{
  "train_examples": 39062,
  "win_length": 512,
  "vocab_size": 56,
  "text_encoder_layers": 8,
  "text_encoder_qk_norm": false,
  "text_encoder_parallel_block": false,
  "text_encoder_inner_norm": false,
  "batch_size": 128,
  "epochs": 12.1,
  "weight_decay": 0.2
}
Rows from block 6 of the audio encoder of a small contrastive audio-text model, named by matrix and row number. Each number is 500 + 25 x the weight over its row's rms, rounded and kept within 0 to 999. All counts start at 0. Numbers have three digits each.
After each channel's rows are labels from the 100 clips, of 14976, where the channel reaches its highest value: "peak on" is the class under the peak. Only what is clearly more common there than usual is listed. The data: synthesized solo parts of chorales (CocoChorales).
# c30: last pointwise conv (encoder.blocks.6.c3.0.weight, 320x320x1), inputs 0-106

c30.68:510494526487489468527549512515520465472499519522490472476501520470445538526465508482488503482543486488556464493511471456507507508550483508482499515535458485505472549479487484503451530532503477543531496477510500513491507479550498528509562518474440512420478514503500504491551510509521522479557479495481494461450499491518491
peak on: E3; D#5

c30.272:515488537530490494505518486519545535489525503503533500480520517505447484502507517505498496474499477478531502519515496512506513478487508478499543451488497494478525509516536494509502520509533509532476456519501497467493491512483460508472499492525481514546545475538499502502501453507473528516457552517519502522477572505510480
peak on: G4; E5

c30.248:433515504437485485424490586512546645552522527509492489423511530449502483468438527508437526519431490472542541562530481557490525426619499464517486471511494554482498502530513508509512475527482408465503496494426461530482540506481513469472514553509516486468510503488537474532472471501530517483489478523478506520491490508496466
peak on: G3; B3

c30.233:542525458534529500486510514514483465490505521486523502514484480491580511534552518518506572475512426515537527468548500506474514503511513477508481478509466462525536473536498475464485452517539481494560457495513466522534484493518514503505535503533444495462501499527488523539462455456499509509530515511518494485483479529514489
peak on: F5; G3

c30.221:470473486538518505519534516582530517489497501529494491468529494507564476487525454493527503512483476486471489536498502500486479495518509537509533531489543518465481478574433486463510512519505547455555520508479481508515451511492499531518481490463500487448500483488509483427534505508468519470492525453513510543511498491460518
peak on: A#4

c30.156:488466555485547479528514531526537483467482473537477464518508507554488527555496463479508559523471497479491488510460523489447513520521499496535475494450495523518533519459514503514505484503514500517530496522511492479491489499468482488468470496477505526484470490496480472469497490483518523489483479485532503532504499496480483
peak on: A#4; A#3

c30.299:482492565461506511517468489451529460513592430500475504485487537474514500533500505554514484469491522497457491512544481519504515476498520510490486473530461469445493500464504469492535512525473481469496490484459498519489502498456469460511516536514518490540510483538469492520459548492516453490509468467463517487475501515471492
peak on: E3; D#3

c30.6:515507540503445492496496519514580540493508511504457502454507475508442496476520482514470475518465531464492499468500509502491498485454498529505522483455520504520464530475479489489474498452503544509494489509499496476504526491458485512498509513507491533509494512506528495543499513498475521486505509500515511483431526492462526
peak on: G4

c30.186:534502460476517539514507491503516533505481528547525525527530492515489431534506544503552505502492480532528569484577524453539470436533485465469480503514517516503472433531491499569532437448571526522534496505550496507530497482546519518529530516506475495448503481533507478476489476479513493561488508509518528479556502512488486
peak on: G5; C4

c30.220:531450533507520503462479513476493475457521527494503494470533499532525562544480480509502531491539553485515489497550430507488489498494532492476447519487504535509497502483496522503548536538505478500490485460508480466541491548466513492488514523485503492502495496523495464475437512528537502500517503541490490478514535473442457
peak on: G5; B4

c30.298:497488467501491522496490515521515475457483519471484465507529517525529482567470498518451490468493506509515555515524472522551458492503531482486494485462470495535500520484542483542510488486470507549472504584471494530492490509475470510495515510433529503505540539532473459465518509518489506486460577527468522520481503489524503
peak on: C#5; G4

c30.34:469553496551503460511524524486484540464542490486515573443522497509517522485439495519506490464475507514459535566533534551509520475528459498463524474498469515484510539483500521525496453471500511475500511514442546478490498483494504506468531539488540462515493465514444478516513501503543491495463483493523531497500507547550523
peak on: E3; D#3

c30.194:497488459508501505510477461440494471493514553505514483496514484501517493500545494496519492480484546535483538510510462517517481476501495507468468528485486504513512509534544545528573495468483532597526508479490510520489484500484544531499542504516535521513475540516467507500501490468546512522507452532511526486500458487490486
peak on: F5

c30.165:526516526530480471507479508500493495522520544533463494512527556503492512463532474473529523465500528467486462502551511486538489493508514468489541505456518494480509496435520543513475498482533514505424503434510458490509533522480484507546525514487485521491477511531513498547483498485483550514461548524525507522533490501479503
peak on: G5

c30.215:528561475516545549476492492440491499479479479518508482510470488537485497521522494502455476495526536451514534504499499499504487549502518518496499504475506465494478446463524461513488468506527522522505472493466493531484463497546477513531514526504481556475525477469523474483528505484480544467496549512474501533509493520502509
peak on: G5

c30.264:488513482498459476489473482507505495474467487552477539490523517547621484521506536468501539501515510444502537535523513539477459519501464500466524517506495497515478481522528512499481496460496487479529524520529535404518481494459473527496516529491488486508516536549506509462505511507503490509518499515494442516522518447491449
peak on: C#4; C#5

c30.18:506537542530518457511516450542488441506481508529513543578467509502522522536552553506481530533540469515516442519586542474446478467493532524479512495523492555469523425528482462473503497530513494496515426477459503525495503477549478508483502500501520491525511518530450475515554494474537497510537509526461491484487499554502519
peak on: C#5; C#4

c30.60:538476528471492452463457521474507468488490493476472479516501514492574505513540535476465517478456455465521481502545552499483509550519521499503517502554524478539495509529470511517507552445470520513471531507526496482533495552474485522473485484518470499504535524508494510551546520519468502477522456502499488483531521500469483
peak on: C#4; C#5

c30.230:485535482487503471520502538566542500514467563492484477492509500499463517531490527553534496497514463518499438500500474469492524499494502496543576501491511533506491474534479476479522531488460499522585489478469493483511501484477528506526520513488504503503500457498536475480497533442471474512502513472490478516464477502460473
peak on: G3

c30.98:481493535462527532507492475488514496516546530504496529518439558484504474517522471476538550527465449501459477535485514507471457496552496553506460494500481488468513525491527486482523504534554485486528477503499514495558516492501481487523508470522485510516543488498480487493502478533482503497538509530488512548474525501490546
peak on: A#4