Weights of a small contrastive audio-text model: 39062 training examples.
Rows from block 6 of the audio encoder of a small contrastive audio-text model, named by matrix and row number. Each number is 50 + 10 x the weight over its row's rms, rounded and kept within 0 to 99. All counts start at 0.
After each channel's rows are labels from the 100 clips, of 14976, where the channel reaches its highest value: "strongest on" is what is common among them; "lies over" is the class under the peak. Only what is clearly more common there than usual is listed. The data: synthesized solo parts of chorales (CocoChorales).
# c30: last pointwise conv (encoder.blocks.6.c3.0.weight, 320x320x1), inputs 214-319

c30.91:52 57 48 44 29 57 53 47 50 57 45 58 55 46 43 45 44 55 53 46 45 42 38 62 45 48 49 44 55 54 50 48 56 62 42 64 50 57 48 35 44 60 62 48 47 51 44 53 47 43 40 56 42 58 53 54 47 56 35 41 42 59 41 38 52 48 56 64 56 55 43 48 44 48 52 53 50 37 53 55 44 40 59 56 50 56 51 53 47 55 54 40 36 51 56 59 42 33 57 51 51 57 54 63 42 53
strongest on: note D#5; violin; note F5; note F#5
lies over: D#5

c30.218:58 68 42 45 43 42 62 49 54 53 48 43 69 43 54 53 59 45 41 64 42 37 56 30 54 53 63 52 49 54 34 54 28 46 40 73 63 56 38 37 39 43 62 36 53 56 60 57 72 51 46 32 48 50 46 56 46 48 43 41 50 41 54 48 52 69 57 55 44 40 64 53 45 54 45 66 37 55 40 59 51 34 49 53 39 58 42 62 47 41 68 47 32 51 44 57 52 42 54 58 46 45 52 50 34 61
strongest on: note B3; note F#4; note F#3; trombone
lies over: F#3; F#4

c30.90:38 66 36 70 52 39 44 47 33 43 40 42 50 60 66 44 34 45 47 41 48 49 38 58 56 53 34 43 68 48 31 62 46 54 55 58 36 40 41 49 56 55 42 60 37 52 49 50 48 43 52 48 47 51 61 57 37 58 42 55 48 35 49 35 53 43 63 57 58 36 53 62 33 42 47 37 49 52 44 45 46 66 56 50 40 49 53 27 46 55 54 47 44 54 32 54 58 54 47 46 59 68 48 50 39 45
strongest on: note B3; tuba; clarinet; note F#3
lies over: B3

c30.245:42 68 46 48 55 47 44 46 41 55 56 54 64 40 28 55 49 57 57 49 57 49 38 48 44 55 52 53 57 55 52 38 46 48 51 63 62 53 49 47 39 37 54 35 47 48 47 61 51 53 41 48 63 46 44 39 55 41 62 51 40 52 46 52 58 52 58 61 58 66 41 46 48 58 56 55 49 44 44 48 54 56 45 44 57 58 40 60 47 45 43 52 48 35 69 57 62 50 47 44 51 42 41 56 52 60
strongest on: note G#5; note G#4; note F#5
lies over: G#5; G#4

c30.254:27 50 59 55 34 48 53 42 61 48 45 49 53 47 58 46 52 58 42 50 46 40 52 30 28 49 70 41 54 50 64 54 55 53 54 49 33 39 55 44 48 57 65 57 55 35 46 39 42 38 53 51 44 44 44 57 33 47 44 64 53 46 43 56 59 49 62 30 62 53 58 70 43 33 57 62 43 49 61 48 60 34 66 44 53 53 63 44 67 76 54 48 55 48 54 33 52 43 38 49 48 33 56 43 60 67
strongest on: note D4; note C4; note E4; note D#4
lies over: D4

c30.178:45 40 38 51 36 40 41 50 58 60 45 49 48 65 37 45 57 47 31 58 30 44 50 64 42 52 48 60 52 66 62 48 57 60 39 60 62 47 36 55 46 57 43 64 56 54 37 49 63 46 46 34 64 60 44 49 46 48 52 51 53 43 42 40 51 66 74 53 42 59 55 51 40 51 63 39 37 46 44 52 62 71 61 38 56 51 51 57 52 45 57 45 36 47 35 43 51 39 50 56 61 49 48 47 55 47
strongest on: note D#5; violin; note F5
lies over: D#5

c30.131:43 60 47 45 48 51 54 57 60 62 50 68 50 49 57 48 55 61 40 59 59 56 53 49 69 66 66 55 54 53 36 48 44 73 39 56 65 52 53 61 42 53 57 53 37 47 44 20 44 36 36 54 40 59 48 48 38 57 48 29 46 45 53 67 44 59 69 44 66 45 41 36 33 54 51 59 61 51 32 67 54 36 33 51 43 48 43 48 56 49 51 30 55 53 59 47 54 50 59 48 55 52 54 62 59 62
strongest on: note A#4; note A#3; note B4
lies over: A#4; A#3

c30.193:50 34 53 54 37 47 69 52 48 48 47 58 55 52 45 43 47 52 43 67 48 49 48 57 39 58 38 52 42 46 62 48 33 36 40 65 53 36 52 53 59 41 48 41 51 54 47 49 43 23 59 48 43 47 56 52 43 50 53 60 73 48 49 58 53 42 38 67 48 46 50 41 27 52 51 48 43 56 43 37 56 57 63 63 49 41 38 34 57 53 25 46 51 51 44 41 52 52 41 46 53 40 58 45 44 38
strongest on: note D#5; violin; note F5; note F#5
lies over: D#5

c30.144:71 43 55 48 41 46 42 40 49 60 34 49 56 59 53 53 52 46 46 46 50 44 44 60 48 59 44 40 34 56 40 29 45 47 51 45 35 50 56 41 52 48 56 44 36 70 54 50 64 54 50 32 39 47 48 61 25 68 64 44 49 46 62 42 52 53 67 53 49 43 66 43 58 54 38 47 57 45 44 52 46 50 52 43 51 51 39 70 35 35 47 44 62 47 41 51 46 38 51 72 50 29 37 52 45 39
strongest on: note F3; note A#3; note G3; cello
lies over: F3

c30.296:49 58 52 39 47 51 53 38 61 56 68 44 49 50 62 60 34 51 60 35 56 46 51 56 42 48 36 55 52 39 57 46 56 46 47 38 67 47 64 56 60 36 58 56 50 68 29 47 50 59 42 50 58 51 50 42 51 43 66 45 30 50 42 71 65 41 50 45 59 41 44 46 45 49 38 56 57 63 39 62 36 37 42 52 50 34 61 50 72 43 45 47 47 41 50 49 52 46 52 53 65 43 59 50 53 51
strongest on: note C#4; note C#5
lies over: C#4

c30.18:46 49 58 69 44 45 54 53 50 49 52 44 43 35 52 59 42 50 52 60 60 58 41 56 55 53 44 57 50 55 37 45 59 49 48 58 62 70 53 62 59 47 54 67 44 25 52 37 47 54 47 61 43 52 43 46 44 52 40 42 49 54 52 47 42 43 38 56 47 57 28 60 46 51 56 74 52 44 60 54 50 54 41 48 42 47 43 73 49 44 40 57 48 63 56 66 37 48 60 52 45 32 58 53 34 57
strongest on: note C#5; note C#4; note G#4
lies over: C#5; C#4

c30.154:55 44 55 49 50 41 47 54 34 59 59 46 37 25 36 43 54 53 42 70 47 61 55 49 51 32 50 54 49 53 58 35 57 48 51 43 42 36 56 42 53 50 68 58 49 51 52 43 39 45 47 56 44 52 59 51 38 39 53 47 55 56 54 46 28 48 44 46 77 60 63 67 57 44 47 56 39 35 52 51 54 37 57 55 46 47 78 53 55 53 40 47 47 57 41 41 38 56 58 44 55 59 58 47 58 41
strongest on: note D#5; note C#5; note F5; note C5
lies over: D#5

c30.267:52 71 57 56 54 50 58 66 37 39 44 57 61 61 52 32 58 51 68 44 58 51 41 50 62 38 69 52 44 49 45 58 58 49 37 60 52 47 44 53 59 53 52 42 52 55 44 46 44 54 47 48 41 39 57 51 59 46 49 43 42 35 28 59 51 46 35 61 60 41 39 63 36 49 57 49 33 54 37 34 68 45 67 39 27 50 61 44 51 60 51 59 39 47 51 47 36 35 51 46 46 61 57 32 44 57
strongest on: tuba; note G3; note A#3; note C#4
lies over: G3; C#5

c30.291:38 42 58 60 44 51 42 60 67 43 58 43 46 75 69 42 64 47 49 57 47 52 55 58 67 52 62 67 48 24 45 44 56 61 51 46 53 54 51 40 65 48 63 44 43 54 47 34 44 31 54 42 22 52 47 54 52 47 44 51 48 50 44 45 48 50 41 49 55 37 64 63 62 44 44 53 69 69 57 65 65 54 52 52 62 61 51 61 75 61 48 38 59 51 41 57 44 56 59 40 51 30 63 46 39 57
strongest on: note C#5; note G#4; note A#4
lies over: silence

c30.232:37 43 43 50 40 39 51 59 45 50 56 32 53 57 58 31 57 50 45 49 54 45 49 52 40 49 43 57 68 57 59 53 56 49 49 38 56 47 42 50 60 46 69 49 60 52 58 55 46 36 62 46 56 45 40 43 51 41 44 42 52 53 43 55 61 33 39 48 51 48 57 73 54 33 50 55 49 38 55 66 47 47 50 43 46 47 41 51 61 52 31 53 65 63 52 60 68 39 56 62 55 62 56 54 50 61
strongest on: note D4; tuba; note E3; note E4
lies over: D4; E3

c30.227:45 43 42 60 44 64 51 35 48 44 48 65 45 56 49 50 40 63 48 55 52 55 43 67 50 55 35 51 50 58 49 48 60 44 52 52 47 43 53 52 46 51 47 53 44 43 67 51 49 52 44 47 39 54 47 45 49 51 36 58 39 48 60 46 44 55 47 52 53 46 44 54 60 49 54 34 49 46 56 64 47 42 46 52 59 52 45 52 54 55 42 60 43 53 58 54 46 48 39 52 41 34 40 65 42 48
strongest on: double bass; note B3; note A3
lies over: B3

c30.140:52 61 43 54 53 25 59 38 55 27 38 35 55 37 39 53 58 53 49 38 49 49 55 58 45 57 43 39 64 51 41 39 50 50 55 54 60 46 46 62 54 52 41 50 54 39 58 47 65 59 39 25 76 70 42 50 41 55 51 57 45 59 52 41 54 57 58 65 61 66 36 50 56 64 54 70 70 51 48 45 52 52 63 43 51 28 46 51 62 57 56 50 46 58 38 52 53 48 55 44 61 50 43 55 43 41
strongest on: note F3; note E5; note A#3; note G3
lies over: F3; E5

c30.141:64 52 48 63 46 53 34 38 36 45 56 41 62 49 44 54 63 59 49 50 45 57 46 54 71 41 38 69 44 52 35 46 57 59 51 50 41 59 36 45 52 40 55 44 48 47 54 64 52 58 39 56 40 62 51 54 58 39 60 54 54 54 45 46 45 52 46 49 27 57 64 41 43 50 42 53 52 59 49 68 53 37 36 68 57 63 51 57 62 65 43 62 55 53 39 69 60 35 31 42 50 51 57 73 54 44
strongest on: note F#5; note F#4; note E5; note D5
lies over: F#5; F#4

c30.292:44 43 56 40 60 50 50 49 43 53 64 54 59 45 52 55 50 62 53 65 53 47 47 52 51 41 37 53 50 45 44 45 54 49 47 46 38 62 51 51 39 54 50 43 44 55 53 53 48 30 47 66 46 53 47 51 62 45 56 49 47 52 51 47 53 49 45 56 49 55 52 38 40 35 50 47 45 42 58 37 53 45 41 49 51 39 55 54 46 37 50 49 47 49 38 28 65 38 46 41 41 58 36 40 52 43
strongest on: note F#5; note E5; flute; note D#5
lies over: F#5

c30.224:53 71 45 52 51 62 50 55 42 40 41 52 58 49 34 41 35 33 58 62 57 54 50 59 61 30 33 62 57 44 32 49 44 45 65 51 40 33 48 59 61 56 40 58 37 41 46 52 58 52 53 63 57 48 51 60 57 59 45 58 55 54 66 54 50 39 69 56 32 60 42 41 38 49 45 46 48 54 54 40 48 52 52 60 53 45 48 54 52 53 58 41 56 57 41 45 45 46 53 56 37 53 49 46 42 38
strongest on: note B3; viola; note D4; note F4
lies over: B3; F4

c30.305:39 44 47 50 56 40 47 53 59 36 65 48 55 59 52 40 43 65 44 50 53 74 58 40 39 44 57 57 44 43 45 65 48 52 50 47 53 53 53 49 59 37 49 49 44 37 57 48 53 46 59 48 37 46 47 48 44 48 49 53 43 53 47 43 59 41 57 49 49 55 44 32 38 61 48 58 47 34 49 56 39 48 50 51 42 41 46 35 51 52 53 63 61 44 49 69 43 44 51 35 47 53 40 62 35 57
strongest on: note F#5; note E5; note F#4; note D5
lies over: F#5; F#4

c30.205:46 47 52 40 41 39 32 56 56 67 53 54 42 40 46 51 44 39 57 57 41 40 50 46 42 58 59 60 54 70 37 51 33 43 55 43 63 54 39 42 51 59 48 47 53 59 44 45 48 70 57 47 54 57 51 54 54 50 50 30 72 49 33 49 44 43 33 56 27 47 47 51 43 41 47 46 45 35 57 58 55 44 45 55 40 51 63 42 53 69 55 39 49 40 55 58 51 50 49 38 41 45 47 69 60 37
strongest on: note D#5; note E3; note B3; note A3
lies over: D#5; E3

c30.303:23 40 43 43 45 48 50 36 46 36 45 47 32 47 55 43 62 58 46 39 35 38 49 41 36 47 67 46 57 45 43 43 39 57 39 51 50 45 63 44 60 46 51 37 40 48 55 50 45 41 52 56 50 56 44 43 42 64 60 43 67 50 52 54 46 46 47 52 57 56 32 45 49 52 44 45 51 44 28 47 59 68 57 33 49 50 27 43 41 55 36 38 33 58 46 47 56 40 56 50 49 49 44 39 66 57
strongest on: note G#5; violin; note F#5
lies over: G#5; G#3

c30.264:54 32 65 60 43 54 41 79 66 60 35 56 45 61 43 58 48 35 48 48 49 55 48 65 54 48 46 42 47 56 62 57 51 55 70 58 49 53 34 48 49 47 58 60 57 51 52 35 42 39 56 48 56 43 32 51 49 43 53 48 45 66 56 54 61 47 41 48 50 55 54 51 44 56 30 54 54 51 58 66 51 52 53 52 47 44 60 45 46 56 43 60 43 67 60 65 66 44 55 37 43 44 64 52 51 55
strongest on: note C#4; note C#5
lies over: C#4; C#5

c30.4:46 69 45 53 47 27 57 61 49 47 59 50 50 64 34 59 47 56 56 47 43 54 44 37 40 50 47 45 54 60 60 41 51 60 71 37 52 38 57 49 47 55 66 32 68 58 53 64 36 45 49 53 56 57 40 56 35 63 60 52 41 43 63 63 29 54 63 64 21 53 37 47 45 66 66 48 57 45 53 53 37 39 37 60 47 42 36 58 57 46 53 49 61 43 58 56 49 36 49 48 52 44 37 59 41 61
strongest on: note B3; bassoon; note D4; note C#4
lies over: B3

c30.60:52 39 64 64 42 47 48 49 48 48 52 57 61 54 52 55 42 47 36 47 58 57 43 67 53 38 49 56 48 62 59 64 51 56 57 46 34 66 56 43 52 58 34 32 49 46 56 42 50 43 54 61 50 45 46 52 50 39 53 48 56 48 42 37 42 53 43 43 46 45 46 48 38 49 40 43 59 33 66 31 42 42 50 48 76 43 36 45 66 48 34 44 53 53 47 61 60 55 48 45 64 43 45 42 46 49
strongest on: note C#4; note C#5
lies over: C#4; C#5

c30.48:31 53 44 57 50 54 36 48 70 42 44 40 58 50 64 67 41 50 40 39 38 34 50 33 54 60 44 30 65 52 55 55 63 50 49 52 51 50 54 63 56 71 43 57 55 57 52 42 55 52 45 58 56 51 66 43 50 47 39 50 60 34 52 80 45 59 56 53 48 57 52 58 43 54 33 65 52 64 49 50 54 49 57 44 58 76 43 31 49 50 35 55 38 40 52 44 45 57 55 62 32 30 40 44 54 65
strongest on: note G#5; note F#5; note G#3
lies over: G#5; G#3

c30.12:66 53 43 34 46 42 55 46 38 36 47 32 46 45 56 48 59 68 57 61 42 42 56 51 52 44 60 46 35 40 49 38 47 46 46 37 50 40 49 53 46 53 49 48 44 38 56 44 49 65 36 60 49 58 56 54 31 39 45 42 50 42 34 53 32 48 48 62 58 48 56 52 29 53 49 48 60 50 50 55 48 42 44 48 35 39 48 50 61 65 54 64 45 54 43 56 53 52 55 49 47 52 60 41 41 52
strongest on: note B3; cello; note F#3; note A3
lies over: B3

c30.294:49 49 58 48 48 51 50 58 67 48 49 52 39 49 29 47 59 42 53 44 57 45 58 42 49 59 52 53 55 45 54 43 58 54 46 64 50 35 71 54 39 57 45 56 50 43 61 43 40 59 41 54 43 57 50 59 38 57 51 78 39 59 55 43 36 56 60 42 62 75 45 51 22 51 46 74 39 50 53 56 43 55 43 43 49 60 49 45 59 59 58 54 46 41 54 29 41 63 53 47 51 47 61 48 48 73
strongest on: note G#5; note F#5; note G#4
lies over: G#5; G#4

c30.28:47 46 45 52 50 60 48 36 50 42 27 44 53 37 54 25 49 52 52 61 41 63 51 72 48 47 33 63 52 50 48 66 51 40 40 61 53 50 35 44 44 51 50 51 45 61 67 46 46 47 70 47 42 51 53 47 61 45 42 57 58 58 51 49 50 59 50 54 56 35 53 43 32 52 47 45 52 37 42 44 30 52 63 61 50 62 47 48 66 62 53 67 41 44 44 35 46 38 54 43 56 67 38 54 62 32
strongest on: note C#4; note C#5
lies over: C#4; C#5

c30.123:57 50 72 59 55 34 55 50 55 44 53 43 50 56 46 52 40 51 53 44 45 54 45 69 62 64 44 52 31 46 42 50 41 50 43 41 46 52 72 42 56 54 48 59 63 43 47 53 39 55 45 51 50 49 56 60 27 48 61 54 51 49 33 52 40 59 59 52 53 39 51 42 40 53 39 63 64 44 51 48 53 67 51 52 42 51 49 58 56 52 38 86 39 41 49 71 57 48 66 40 57 68 51 45 51 52
strongest on: note C#4; note C#5
lies over: C#4; silence

c30.225:35 57 30 61 46 46 53 45 36 45 51 51 49 39 43 48 41 41 45 39 48 51 44 60 52 52 45 34 45 39 61 49 50 52 39 56 29 53 57 43 51 43 51 31 52 62 51 51 57 42 42 43 55 46 57 50 54 44 48 55 55 47 51 53 48 52 46 31 48 31 53 42 56 51 50 56 53 57 37 62 56 54 45 61 61 46 43 56 50 54 54 52 37 63 59 56 63 37 48 50 64 33 48 44 58 42
strongest on: double bass; note D#4
lies over: D4; D#4

c30.26:41 48 43 53 46 49 40 46 43 55 50 51 40 53 50 66 35 63 52 26 37 63 53 51 36 56 47 55 48 63 50 52 51 57 54 48 45 46 52 57 45 42 43 43 54 61 49 60 48 55 51 57 43 49 63 36 60 52 56 43 54 49 52 58 55 47 43 54 50 53 52 45 47 65 31 43 51 67 58 56 38 49 52 48 40 50 51 50 40 61 48 49 51 50 57 53 64 42 47 47 54 40 51 48 36 52
strongest on: tuba; note D#3; note G#3; note A#3
lies over: D#3; D5

c30.282:65 60 52 49 27 46 60 63 50 33 44 60 49 46 55 60 33 42 34 39 54 56 52 54 69 51 44 54 47 29 45 34 50 54 40 51 56 48 55 38 50 63 52 69 51 48 48 52 72 49 52 54 49 62 34 48 37 75 48 45 60 71 46 47 54 54 51 47 53 36 39 62 21 81 51 41 61 49 76 70 53 53 44 52 49 55 52 50 53 52 48 56 35 69 45 65 72 53 59 46 46 44 56 40 45 52
strongest on: note C#5; note G#4; note A#4; horn
lies over: silence

c30.268:57 50 43 43 52 33 58 46 49 49 67 53 46 54 54 52 35 56 58 65 52 37 52 34 51 46 51 43 39 36 55 41 57 40 50 51 41 38 50 61 39 56 44 45 40 35 39 46 34 50 40 36 45 55 57 53 47 51 42 47 53 44 55 44 60 47 43 54 58 50 47 44 72 41 57 62 54 38 61 48 47 55 43 56 52 50 53 65 62 56 37 50 41 42 46 53 50 48 53 33 54 58 43 39 62 57
strongest on: note D#5; note D#4
lies over: D#5; D#4

c30.199:48 50 51 44 55 58 45 39 67 44 61 58 50 44 49 48 34 45 50 26 48 40 41 50 51 45 37 32 46 42 59 32 44 44 46 35 45 41 45 53 63 51 45 56 58 59 31 61 67 52 35 60 49 41 59 38 46 54 37 52 38 31 31 45 40 47 42 55 56 27 32 50 34 56 25 48 54 56 44 53 53 46 42 36 51 52 43 38 48 69 45 43 55 44 49 51 59 54 50 60 47 49 37 36 48 48
strongest on: note F3; cello; note A#3; note G3
lies over: F3

c30.87:58 55 43 46 51 44 46 51 54 37 45 57 47 53 51 38 58 50 51 47 47 45 56 56 52 57 45 48 48 49 45 48 51 45 73 60 43 50 41 41 59 46 42 63 48 39 46 50 74 26 39 51 46 46 46 49 56 65 42 67 39 48 61 36 42 44 31 58 60 46 54 37 52 59 49 43 66 49 55 45 46 60 48 59 50 48 44 45 52 42 47 41 49 46 55 44 45 59 56 62 46 40 50 79 46 53
strongest on: note F3; note A#3; note G3; bassoon
lies over: F3

c30.203:48 50 34 35 64 41 53 53 55 52 55 47 63 74 55 39 49 78 58 41 46 73 57 46 42 53 69 68 59 54 58 45 51 55 34 46 48 53 37 43 40 38 49 42 43 37 48 46 48 60 38 50 49 63 36 36 38 57 41 49 47 43 47 51 48 50 47 44 54 35 38 53 45 36 49 64 73 37 43 56 50 34 68 49 51 54 24 44 58 46 41 69 54 50 41 61 67 45 41 57 44 50 52 75 59 52
strongest on: note F#5; note F#4; note E5
lies over: F#5; F#4

c30.3:53 51 64 55 50 61 57 57 80 47 45 52 57 54 62 55 50 51 46 51 57 57 59 67 63 54 48 68 51 42 31 31 54 51 54 43 46 71 58 51 63 41 59 66 69 37 57 56 51 43 49 38 48 40 43 47 41 44 31 57 31 52 44 65 48 39 47 39 60 57 56 54 44 49 40 40 67 40 65 54 45 50 43 36 31 40 49 46 58 41 58 37 61 66 30 56 50 49 59 48 46 58 60 36 42 53
strongest on: note C#5; note G#4; note A#4; horn
lies over: C#5

c30.262:56 62 30 38 66 44 31 68 49 63 61 63 44 53 54 13 36 49 64 45 53 55 48 45 35 42 58 39 37 48 45 51 44 57 52 43 59 45 48 47 44 46 52 48 30 45 44 37 52 40 49 32 38 46 46 53 56 52 47 51 37 62 64 42 44 44 46 55 55 54 37 45 47 51 54 46 29 28 63 59 41 62 48 54 57 56 50 38 30 52 31 70 46 47 51 41 61 45 38 54 53 60 43 52 63 50
strongest on: note F#5; violin; note E5; note D5
lies over: F#5

c30.63:54 54 42 63 53 55 54 33 64 53 58 45 54 47 44 48 60 55 37 66 51 35 60 54 51 53 62 43 37 37 47 42 47 38 53 50 53 43 53 52 57 48 55 56 48 50 53 64 63 44 22 64 49 48 47 41 47 54 30 50 49 43 49 23 61 59 63 44 51 27 43 41 51 52 40 50 47 36 56 43 53 54 46 54 30 42 63 58 33 38 44 44 71 47 63 43 51 56 42 53 45 44 47 68 47 27
strongest on: note F3; note A#3; note G3; note C4
lies over: F3

c30.51:57 36 59 47 46 46 53 55 55 54 58 50 70 55 58 49 53 52 62 59 40 42 46 52 52 58 38 48 47 57 62 61 57 49 66 43 36 67 43 44 53 38 42 70 50 29 46 50 45 53 38 64 59 59 62 50 38 41 52 68 44 54 49 42 45 51 46 54 47 48 55 54 43 64 48 36 54 40 50 31 54 78 56 48 53 43 46 57 48 51 66 57 62 34 64 46 64 48 44 41 55 53 43 39 51 47
strongest on: note A#4; note A#3
lies over: A#4; A#3

c30.243:65 40 57 54 40 64 47 39 60 47 47 53 49 60 45 43 59 49 41 54 45 55 59 54 50 55 53 51 40 46 57 44 48 54 62 46 47 41 46 60 63 29 43 34 52 51 49 59 42 55 44 61 52 47 60 55 43 68 44 65 42 38 53 66 33 52 55 56 52 63 64 40 53 64 40 57 59 67 47 29 42 33 45 50 59 68 48 53 63 52 51 70 43 54 68 50 41 40 45 34 46 53 55 48 57 49
strongest on: note G#5; note F#5; note G#3
lies over: G#5; G#3

c30.298:53 58 56 47 45 37 50 50 50 45 62 68 46 49 52 59 40 63 52 51 60 41 86 57 61 51 40 65 42 51 65 35 62 63 44 51 43 61 57 69 74 60 59 58 47 35 48 44 44 24 54 36 45 49 61 64 39 37 52 59 47 58 52 55 53 38 58 38 50 50 56 59 47 45 64 58 60 47 45 58 43 49 41 61 74 50 52 62 56 55 52 43 38 41 54 66 48 45 70 57 42 54 64 28 53 48
strongest on: note C#5; note G4; note G#4
lies over: C#5; G4

c30.179:47 41 47 53 57 38 56 49 45 45 61 64 53 56 65 47 50 50 42 59 47 53 38 46 75 50 79 38 60 29 73 36 32 45 49 44 50 46 49 38 63 39 51 47 27 50 54 30 43 51 57 46 45 43 41 37 36 58 34 48 57 46 41 59 64 42 58 44 57 52 23 64 51 49 41 68 47 38 36 45 61 58 60 41 45 39 46 54 46 69 39 46 63 36 66 44 56 49 47 57 50 55 62 34 38 65
strongest on: note D4; note E4; note C4; note D#4
lies over: D4

c30.266:37 49 42 42 50 60 59 44 53 59 55 51 50 67 49 57 60 45 42 43 52 60 58 66 51 43 63 66 53 37 44 50 49 49 62 45 38 32 54 44 57 52 51 32 26 56 51 47 76 51 46 41 59 57 48 40 57 57 48 45 57 49 46 53 45 48 54 36 68 53 57 48 43 37 55 64 41 56 50 60 56 48 43 58 43 63 36 49 43 40 46 69 52 44 49 65 54 47 53 50 56 46 38 57 54 42
strongest on: note F#5; note F#4; note E5
lies over: F#5; F#4

c30.157:39 48 72 47 47 31 51 48 59 49 48 54 46 38 42 44 38 46 60 35 42 57 58 60 66 76 52 58 47 48 54 42 47 52 56 47 48 58 48 57 51 42 42 56 30 51 55 54 75 51 58 49 54 47 39 45 67 64 50 43 53 53 32 56 52 63 54 48 61 57 43 51 43 45 39 41 67 49 61 57 40 51 52 53 46 45 36 57 42 41 25 49 40 62 54 57 51 60 67 45 57 27 61 37 48 54
strongest on: note C#5; note G#4; note A#4
lies over: silence

c30.84:37 43 53 55 48 64 44 59 51 37 44 58 47 51 29 47 45 50 55 33 62 47 50 56 58 61 47 38 50 56 43 53 46 51 45 62 36 40 57 47 45 60 43 50 66 36 41 46 64 36 49 53 55 65 34 56 57 49 55 38 29 56 29 42 51 57 36 64 59 44 43 49 48 54 50 33 46 35 55 48 48 40 45 48 69 48 55 49 48 57 38 47 28 47 31 35 56 44 44 58 38 39 51 44 48 48
strongest on: note D#5; flute; note C#5; note F5
lies over: D#5